Rows from block 5 of a small class-conditioned image diffusion model, named by matrix and row number. Rows with one number belong to one neuron. Each number is 128 + 32 x the weight over its row's rms, rounded and kept within 0 to 255. All counts start at 0. Numbers have three digits each.
Before each neuron's rows are labels from the 100 images, of 14848 (inputs lightly noised), where the neuron reaches its highest value: "top examples" is what is common among them. Only what is clearly more common there than usual is listed. The data: photos of arthropod specimens (BIOSCAN-5M). In brackets: how many of the 100.
# fc1: MLP up (model.blocks.5.mlp.fc1.weight, 1280x320), inputs 107-213
# fc2: MLP down (model.blocks.5.mlp.fc2.weight, 320x1280, transposed), outputs 107-213

top examples: order Hymenoptera (55)
fc1.616:169116092102097093126117146123125149151091081118108068130155163109102091170098136078175154129127149156139164149032135118153115138119102129096152179134183063085161117126150117174075094135183146165141123110186088122137111078113122139153156158101104170109133119157101176101155188116049120125125095152164161148122119068178046
fc2.616:092131101125140120115126104120121119144172110122136183129104135124086124203094100097168156151160165131150093082193128101087153108103130143101153105110192082119118126143130139083140134132155085152117087126084125144090159098153124149152160129175186193100152094203099168138091181152201108130135142126149137091143124181162216

top examples: order Coleoptera (37)
fc1.161:069113115161130111146096135069125104156129104216126183129146128072168171134184193093140185104156139149095094121101157122113125108128068073110140149092155177075147119096100135127143111152117176162127109112062090114170133102117136166160142101121133075097072094167119136104141142115106132150194125089085074112186136153155101
fc2.161:167111185110127126162102089091068141086076094095103065157088097088141144152113114114116108143121162187096144146115098158157177111142121143132179180086123154116179165131082163105182086120106130138136134150148067149102121178126145139144196145096114128108170096187130109117198114163142197101156134162097175121133123082125152

top examples: order Coleoptera (58)
fc1.660:192180092177119164169146103208102129138170133119148171152151191073106139117152106133156142144184124159132149169173131061168070128150123085152157138142107123110135147130131136093136164078141181136150196153082135114140111113171103167150221093174166126116158090111131141143117110098094154153139099166130189137136105119133122
fc2.660:168133177124148146111147114180136143144090143160185101119158147157164132107137168109147183161178119086153120117156160079120142139141112143104126156144150128112118091104124075148155124188154150154134148103129170128146183078133066177123153102085103141118086168112191102110143146142048103086111160092131088147105130107178167

top examples: order Hymenoptera (55)
fc1.498:143114122146139111094120091117202126108096137125149104123119093161114093136077154082145159061132142150068145139108114085129135174126107090130112173161146139069159109058212097154133193133079172113149074128106094111131180140128127177118149124161147125166162083122147132134152104108117135145089115134191121149110177140117136
fc2.498:145161198054134158130151171135217150082138101156107156159116061171087112113183124111112132188160184150055117206192133109137141119106101151097132122113122174124101095152138155104145162116135144123088096125147162128108130159154088146093112124134108150146129148197157106055122095133118175130053095110168140132155108113120126

top examples: order Hymenoptera (55)
fc1.749:174161053137125100122113141119093120093149100137149119118158141096134135171131148143123110166092127194108128168126090097160053144127106173133116134173105116157174131134220143160142084091150179160116093141117137138106189132161059122156115122133073100154171109120095132062125100109076136139083072117154141167144091123121140
fc2.749:125116178185091060123181134136105112100126134143139187096155147134144115157078122111100132111086068109126106087112133125099140139144118065118134086190170144085152146110219111135105090160119065139144128120103192105158145107099152097076158096114133115158108139103155187196077130151116109119074112152123066102137168159177129

top examples: order Coleoptera (42)
fc1.152:136090130077171148150131108166158128122148187137140156163083143160146151145143102114174182156158163126155112097162132117157180113180137122121117146126185125140107122066159120056097130109126155123107138139106145100189052100160156145057174135152143114085108124086136150108113131099117085108163161127129186095152123211120088
fc2.152:081149071104092110114132109186142098129140137157116131149101125144155128143178098142065120070163078160137139149156116119123113112157107119131121106130101133054152109096205125132133121150118104074114109150153101159130103085143089080081190138072150120149142131106154111165121136104112119140131133036173045126096073153112191

top examples: order Hymenoptera (46)
fc1.385:124124144116166116113104142124083131199115160082146094093098136176163130125113119154188148091142152113128125125113127157123146119112125116108146160133125115142160103134148137117145095102171025170122107075142110202143139118138080138092109110122088166135071163117099162126122131146109103079134124082077130130149097114130083
fc2.385:078087095140124124113105181117080141126174123131141123115188144060102078176104082133144123112093076141070092097107136106124126158148142116165104091083183120091078154135229111110092094096122067096143088180130128109114125113050151104195094077165157115095129126107153148150092149160127138123149143140132162128106170185106111

top examples: order Hemiptera (40)
fc1.449:075128088061138146127083130088159103130073133152107106186086115128113171107168157101118123069120099101160121121122154127119150115126097128098115098134136148145191120142155137150092174205098137108124103097133177147178197129183120100124132095156061144094163145193079153153178124150121114159122120185120118105144081131076113
fc2.449:150123093142115144137161119164117137112106129100122152222161133113164182130151095130125163114089086144176135147091113131110108112126072103130132166131113159095038152116130134114138155057121089087119095087106128124171069109108192087137124176106150146061117088153059165121080167134162074149125133167091175145136078095073122

top examples: order Coleoptera (36)
fc1.331:073179136143109150112130096125144114151040078113107136104107098134111166083147134149107096086109172108135075105075135146100142124099135086074148104111107101186163165141143073155089042211148089097152115179124148136128149139074097070113133160130076127180095116148092104158105083147137151125070097165112110150096119082119126
fc2.331:155156145142172181154123158114144169147140107115143119125127084145088164099141176122109092149160191092182168193145099114157112173068132122087170156099070144138092076204102136076170152075129177138122097161114162121146177166165149119135100136132152166115171086146160100060164148129149160138137122139123159138137157102146097

top examples: order Coleoptera (47)
fc1.748:098144145097139121147058128093158098129170139073083134137170097142096137094146112110168136082134139079100094102130123154092157086075170163074085104115166138154156156136090128124147058099158098073105156140122125134142087143092148134136098179091090116140125126140155108165147144130151083050098126118116157098097146100180113
fc2.748:186148155123137147117144109121130178119127117141147123124094069159138148120120201109187085112171208101120156144156162096191142159122097183127142167089091134170057085170097123124121144148112170126140076146118077127152147125155104157101152101158157137086138087097153117075143125163109133082145087128140154158158152102114144

top examples: order Coleoptera (82)
fc1.172:182121110139107142103124133009125170140096126173097185127164131075141138133067139145094098158072164176070131152102097115137121167162085154152093103049119108186113080134124096154091137166136175086129151148098164160097195132130117089155106152147135101127161102132083151100158101172101138126079036203159137137130128153120169
fc2.172:130095137150100089121153118117135065159181175158126178110063126138157143136047117163090186084074143127048120159111137138101137150141123146129082149153141072086118156110061164162139153130103088116118158119152098110098168094123094187087055141102110139156054169117111148090097092114132128108122133126121067118141110136153151

top examples: order Coleoptera (36)
fc1.4:121189135073158121124126126119132095134120123104225130125137130151134141121144153153127176125139143111161124156125118147131101069107167173086110064171112152100163099118116164092109125117117184147115141083143150113152081139142071171131114111176191091185177157154126062174107102096102196145163123135087169095129124171144133
fc2.4:115185096156110144174157116153128172139182131113075104139166125139143159134117065150099210116166143142116093068127156112110173155108145138123128176171084112106102128119104087144115134116097099143152133103112106162129140132120087161108142098106096097180114104095109063028181088192135218098160144141085135184139134089147180

top examples: order Hymenoptera (42)
fc1.607:109150126170174104087109190122177095116110180130126159138096113148123174113190169141139100097151168058122129100102124160114129113131191098148092135083196144183132140142098158148111127092152066086132167116163083159148096129190057142142128107079084108078102152143080117193122062135082126105037114191118104100089065115157126
fc2.607:166171155127180176140128112133176093134121119146149071121137124170138195128172159117147118181175174081029154143184108131130111134115116134114101171069123143089122093201087095075147165098134176130160121153104181139139154117112126157156111130121117128064145092193129087052172076138104147102140119118099123147166068100130156

top examples: order Hemiptera (48)
fc1.53:144103104088053223119125120094070111130115072175089117128100154115140099090154108118146115122146139154140117153102131087153126096060118136122157108073109165226170097154111158107116102125139111136151129119100119054179136130152098089094109108205163128162152128115107149093182081152121150049152155131156105105119095130106119
fc2.53:111055137192166128112154110106065084127126095087180184088151161120175094101113133122155137086088123181122104090104148102082117153126122120151061099140138115078152183114159085149167091127117100123152149124192088168154149122102117125076123137034151130188104178096115153153077123145091124115109134130150100168122158122119168

top examples: order Hymenoptera (42)
fc1.293:087154164179093136137130138129185092102096101100105169118117125135097174088185096132113101052121129137128091094073107156062120153101139080072138117090075115056169163158120133154112075164117078075150157154113165146125160151103131148134119162108106148146091120157119103173137084176175134164103093151156130135092132113114107
fc2.293:171138107124184153134168111099139161107125126119167138121138096174078155111141153135111111171125182098096155177183118129161119125076120103112075160102094150074046112184073172137151137067117148159111101147131146157104171168136122099135124146100116177084137094141129121113210141142099190112158136095119145101156104138116116

top examples: order Hymenoptera (51)
fc1.555:128159085155150106028088141115118193091085175166125081106092151130109112140088111112210081154099154145072105156118146082121117122132141129129172128208155149187169125153215121107089082132083156108138093185103170061193154181168058076089176043130160111148156165129104161118153147144105088120096168116145110163158135104123161
fc2.555:067153094045056133159087146164108088118131081095122117150079142094145114114067079173106093161127073151113129138095092147100126098146129144125059061165117152169139170117190159100139084111064060121130151144138137138127057096166142064139100146096142128162137130125128154169164134108173093168111144126169081102110128147093100

top examples: order Hymenoptera (43)
fc1.252:126169103184102100115172099103121034159121131155115117091117133142114164069143101114169159064159205153154135124114129107121168150147127104150113144103125180130200159141143173122080187137136111119138095094132105108110189117101058081202149123102158142094121180126071120139135108100074137120124085196140078131169069061196158
fc2.252:184134194108171128083109127123155167155077114183138123095122166173126179104117144087175235183166187104116142161142142060142117190159174169123133146125087174186132091135096105164144164168136161115130124107105156151136139099134119145183119063123087162099132084098104145093093116169094124103143147094159123188079132126191144

top examples: order Hemiptera (35)
fc1.606:105137150080135142157085074038092110083043126168110133123097107154070119105145151134155152122143220149154125133100133157108126087118149107161117105082147154140128121140155136162071111211138097140162106144162145140137147105171165090130105130166097115114112066086160180137124125148164167144095128186172107134100108129066139
fc2.606:130124157140107117098119099128101043127137180159106104157148207143132156153083109173152090158094030122110101078087123131087157096113062113108140108122142064115143175105158118110127127107123040150153131108148066129112199133049056132081124123102122130168070112119089148161100122174097109101097160097127101108108118095134150

top examples: order Hymenoptera (51)
fc1.618:106118126061167117121057073094119176115118119117130083088064139165135132146077095147181120146106162105111101151160143068143127109152126161116077147161169133172196102083138099080147095100085176142111072115117103125142126096186135187085105126138127142108179153088123120111156160142171131131113166160125151133165165148156134
fc2.618:107099157140084111078174130135105088103147151139120175110153142097143102167091076142152167075102062146079107085123164127087170144153144100145071085131159083117091193093143172130128094166082064111155139119160165143121146099101091123101141100102123144166126147102131158174092156152110072100090165129135075162121136129141145

top examples: order Hymenoptera (43)
fc1.260:112177169110030087067122142114198175133086111152102147140080112173145141100160103159135119110061153118146065128102106113119105131103128131101168140123149086158188108134126113154102094169132108089122097180144165166137147143147138130118144139123128128147162156073148114143099117103112152118076151172093127131080097045142084
fc2.260:118184139194209107093144126085199145150114115126133127106135114173159141118164149142132180129131173128122165148152161085112188147123139106098065120117191098049057096165089065128144142109156153122141080170131138123125131114153146210113129137143051135103127082079179103094153122148161133100090083103088122157136090173160181

top examples: order Hemiptera (50)
fc1.295:095102096110116214117132106122141158143065099131115171147190133166155065114112127126141156143073183142149157146122073130163135080097104093178154118162107171171148145130138143130094128097166135082158092139113155081207130141149096138154123149163181118141149128103131141108069137178072108100163141141134112176107111138157165
fc2.295:172066130147114237128126162139136103121155088153123064183106131178135099132081142145107159135070166142065114123104170124106151169101101174186129134143098169119135108140102129117122153151154133075108100116143116165182162138110122154168139094101102124185138132122121111118200127140145122129147121121124146115152117132151127

top examples: order Hemiptera (35)
fc1.297:090154109118122203107060130099134144143158031131165111121117116203142165089134127104162152102131157087153198141082121140152141064113116116096099139124131197153135130086082160097186097086184151148097130114061100125192089070128127121149116113125153158126149072153168098091108149103146136111157125147113146139115107140131093
fc2.297:179141124143158222128152120148085100108129019103075125042123167168100160118108172145117104142076104120122115140126148137115127124105149125137105139097087144106147124116091100101148120114134045119148103142175117134133087111139167049139158163120120162148110145184095131105162129167104187101132122077132101076147121101115137

top examples: order Hemiptera (44)
fc1.581:087098073092096169160118155117144169121093119143146148113050150110089169145153149104142118123075118057106117106132142119166096075121130145096103175145185096128160109121151178112145151158056132127124157088083115058151178096176152156091117077143158115119120101205132167122218150084142193163127152095119120153120129136172120
fc2.581:215112104177146204192114062155173156123152106098125070136156131085113178142183077122151114137086132065096162140128122145132101140125129153100140110155187073132117131168092047118062148107080154127117150091176119167126087079116141134102110142131107119078183143185154127072147114178111224121104138170099171089162135113160193

top examples: order Coleoptera (42)
fc1.227:186112111097123127106194109120142153112121099151174159100125180118146134110154169103147126169094084126052136155169100098164105132186111121161155113161104119130141099122163107134173182123122163087150199125158145108057179141150085092182167109110151102145177136156117158134129119158095154144090084143204104156184103145065167
fc2.227:052121114096086116167141090231064109125122142124154092152126155093136061167114088108156094061086079172128090115095134152094146119182129126154126111201146133126091176118183106140147084135083139129139143080125095141098133120147198159091153146117176113167163174123098157183122149158154088168138117101159145131118146143161102

top examples: order Hymenoptera (43)
fc1.454:091137113094117102128080112179165179161111119116123078089064120160176160115144136104095147107137118160092180125107131101130192143115132163086059114139173090183155093096116107090124080103119116097087154053166086163186152090189165142078124163125111128098121094068128098133127120132168174091094090142067130118152132146177096
fc2.454:156110114123141101117147117119080091094125097085140150087161100099149089165111122154086168104075010177093117084082189110107119131113090130174163140139170117087132146121210149160172067108058122115126122133139085092145146107070129198113186134128160131153120129053133161146102119116138142126106122108086094130100156166154103

top examples: order Coleoptera (40)
fc1.725:128131152062133090161118156160096153172151117141158114088091151156106145122154111160186159113134196093125098107040167128113172083141136170115086153123098176142125130148108164053140095087178117077087171105145113127185117103117126153135139138102098123110088109136162133159098135137107101073104123117051115115112145120136080
fc2.725:132120135149079118077126123127155140128124217117136137123143163102163148154122115074111149126116088108119079109014169121067058163142144149157128104149214066120217121113177154157119131144132130136123135071179142099105179132124129151132166131112108121136083118089102131161086122153092087071114153168161094116083142079140122

top examples: order Coleoptera (41)
fc1.540:141111134094176103089119163110130167062163144105164111143128123096140112134116123105195141161125142112133142171171145078133130090151119111115089135208146136106123109115141189100164077093126153159086130085114140079139140086158089169122153097196150072178129153106162149146153181103142095081195165170124129119126129186114071
fc2.540:120174131136141132193191143130169112116104138140190082117145152134140139102156160116081142174179174128157143181191111185150124146175127121145122119103157165141115093123096131139116070172145145071113073093179168150145134159153153137128147090137127126095137155108134105106183087098154129101156158190115098127111104066174138

top examples: order Hymenoptera (46)
fc1.517:092112123090138079146076102127144144140137133061166112118126093116140175132093104127177130131141168094110106093124141099130121073087096174073073136131126145156182123102089126074184106106138138089114128094109041159148138118106130115150116172114124131116138170132181111142136115132109102108097142129088168106156173114121100
fc2.517:128103092119111082106171143097088120107177177135111171091158121108130100152057105137114169096106048123099124091063144102114169143158134111155146084178138078086134167096180142169118107193100054126136141103174152120123104133144135120087132087111192098140082149128137177160070160135139098122098128086123080108117199163187121

top examples: order Lepidoptera (28)
fc1.601:167107079127110201158104129100082115092095148102167129122130138102152090142129092074222127185099112097137103178123082089151134122167119053179136116154109171155143086150147151113136149121072156157150069160136136089098137099166077091161165075151175093224179091127131171100161153104112120158167102179176143204145137165102160
fc2.601:172151126174140157098152115070148124144077179148164119155151142183129180126138118140139131168158187116138120145163090126155122123090082204126154137150146092082117108137116138089161089149150121091164075118155144173149155085162128139176107127179120154045120107128147078114129103175132139109171148153121105181092051066142213

top examples: order Coleoptera (36)
fc1.286:069170104168082168100157186127181079135088122199101135110123131142078101146126189149163090121121110150136125182102139158139152137131156148126126124095161120140153120148129112169139087130087110105194121152097193131133160170158094107098148133096119091204138134099092173150112137098071126144116160153193114154126084111096159
fc2.286:119205109121095119126149174163143078160123169081123140130100140140185120107134169114136190166151146120141132163060120132073122093159106083134098107166130182083037140148108147163108069115101094111164106136163150108082136098117152184064143122092155124063134147111131081153129097135136118101093152102108170161094102192151153

top examples: order Coleoptera (50)
fc1.63:133075120108130151079073133050102211062123098096113124107138165107111124101096117107151101178109068138079066138147089057115072161118092171131123123188131067140187108095184137126126119128057202110128088107095141079119132146150091122148201126152169112122166116136114143145178113145099129111089140188159171148143130168167109
fc2.63:125095172148134130108151125160132073136081154168159120094163147155139131106151188112154134114156115052129085097157132086100144181138149096061110124175132117154123150061106142150143119112129133151147135109079210158140159081125139143115135094097077169173089158107181136143099134149068099074167186105136075144100145074172148

top examples: order Hemiptera (34)
fc1.300:127148177093089158160100136103116094139070158137140113119103146094097174073099135130108077102166111100160107107107145146125099230132120100100110112129105117191184127118191125141072122166168097052117135089153099125110139132142139094092135170101144102045119111098075116119190102117045104153118132165133086152156099093104156
fc2.300:128171188175162177161147139102139159113102156154087112134147133140088151091131166123136089172149141121051148135132129145147161046150098168132124177120088135159104125187105122168134123107159175104121170096127149123104152106127086126089148080156128118057129127118088118136126087164239114118131103082130141104086123115122116

top examples: order Hemiptera (31)
fc1.275:094130146147082112123104077095126095109086101162114125106110092122110140080123090113100101051098168068159090053096086131094120125110162081105119098070063092156179181152100106167080187191113060103127140120080149120119134184130075068123152106149128171123118153182115120160174151169153165150193149128122091125096160113094163
fc2.275:165139121101187170142105114132106150150119108111122106127132073103115153089122148111147099127175182111165147159155113104169131137080164174102123171089073138148015064139101121053112152052153107152096121174113124140124089154148147117159160134091131150118190083167101106090144133141148155125152153141109185084171146137110091

top examples: order Coleoptera (39)
fc1.479:193129126115137114133159139086107158112133119113164126130117166066126121122106132128141113209107098159114138130135115118174084161187111131150121142162123092155104103074164183123121158102088156117118099104163158090135131147137091146179122076140157116119132059119093165081146140098086131153115135189150169144124179157161147
fc2.479:115131126174147190139107129118146099125085147152159051145139180106141112170089217164131187129160091150096103075146144135134152077149105146124078129197179079125164139061143149091092126130135155103139125120170148130113120050153155162064089128107101047150077138136170109167148127128126140078095136068172113141087129144103144

top examples: order Hymenoptera (45)
fc1.34:129112100102140121179095075069111125121161065097137079118095153128134138150099132118145154138128100162095113114118098112153125101155170149132097157114160134116211107090182151097130128154109146137107126135129095074142095075130164184129177116142143138109164110087180150107098147103166104086146141089100189136159157169129102
fc2.34:143156220147147153140153101138141148193082091156189096094092093174183140094160155114166137121190165107163146171150126101140114190132133125103156111148125174171080078169098109165155114190181159172145106128098151138155167078154121210168097133137092148090138140108166074117167085142104123091195103169116088166119093082148122

top examples: order Hymenoptera (41)
fc1.742:148094152095174087208089139138105175095148127088166082141139141158138132138155134109169176140112064103086142157130136106094158124143182149167094204134175133059106096112189149073186142110135170139112092126119086142115114092117153210153178117122134156092143174161132155101171152126167108092158187047132159122089168137149106
fc2.742:104095090113143186058219109072100141152121146190156173074119102144082081148136167159171106164159122104085154154166158064110168162125122084143187121150127126132173120161121102125180093105109116125139138145115158093112115103126122149116169102129142072141093076147160099137083129152082106090164099131111159122105147093186180

top examples: order Hemiptera (28)
fc1.190:092172150105131122131100128151165041183105095130142167150107101105126197092129096172112096082210207130147080092103202154127167099138115129070119094073167163162114152111097168125095136145157083092092101108113085155172087108130134165131090111124126100131094134106126066162091129102142115113098088111092096086096113125140094
fc2.190:197161148162152138177084116126188118126108077164160102121106108164131141123114162154126167201179176083070114107200108100129159124128121155158110144102148097128125127184107037118082184134178184099138108066129134165125238141136127124121137122167128134059187101134164119087181082143086164104167134128118173127163096059111138

top examples: order Hemiptera (43)
fc1.194:070194168136166120176128152121127103154082061113150117126179135142142192125182121122142137106140165130147086125119112171099139122152132081098096083089148153131160171112121137143061087129140109052115115123159213125119106120110057124146107136156106177082150146194173075126164092142103201140113092137100152110141118117159065
fc2.194:199140174140085089209096094122141179148224059121079129129115109186117180110185127120098158122172172104061153078130151146136101134184127155154176148105132179152105089134116105157080104116127108077135123116140107155118085116158135122158115131103150184116088103185149067110122105129120190113131162125089128146121095131127205

top examples: order Hymenoptera (45)
fc1.7:062112082102178131136110113183218149099116135080114129083138125164123084094104086125135117111119154097150130125082138145114174127108170107095115163134149157131168119107150127175107103095126091062117094148073075148099160111115131166129134178079125109060145108128074093140166111122131137116107096124145092180101173135144129
fc2.7:190111147182109179157141160193187100079109144198135103102143115167113079124127188158123106151121107108076131156153115113128097142113126148117118110082129154095106105157122137113213115144126162090132070143156155112065120125145087169125127098182113127040116141159070096122080148162156146136123140146184139104149149079123161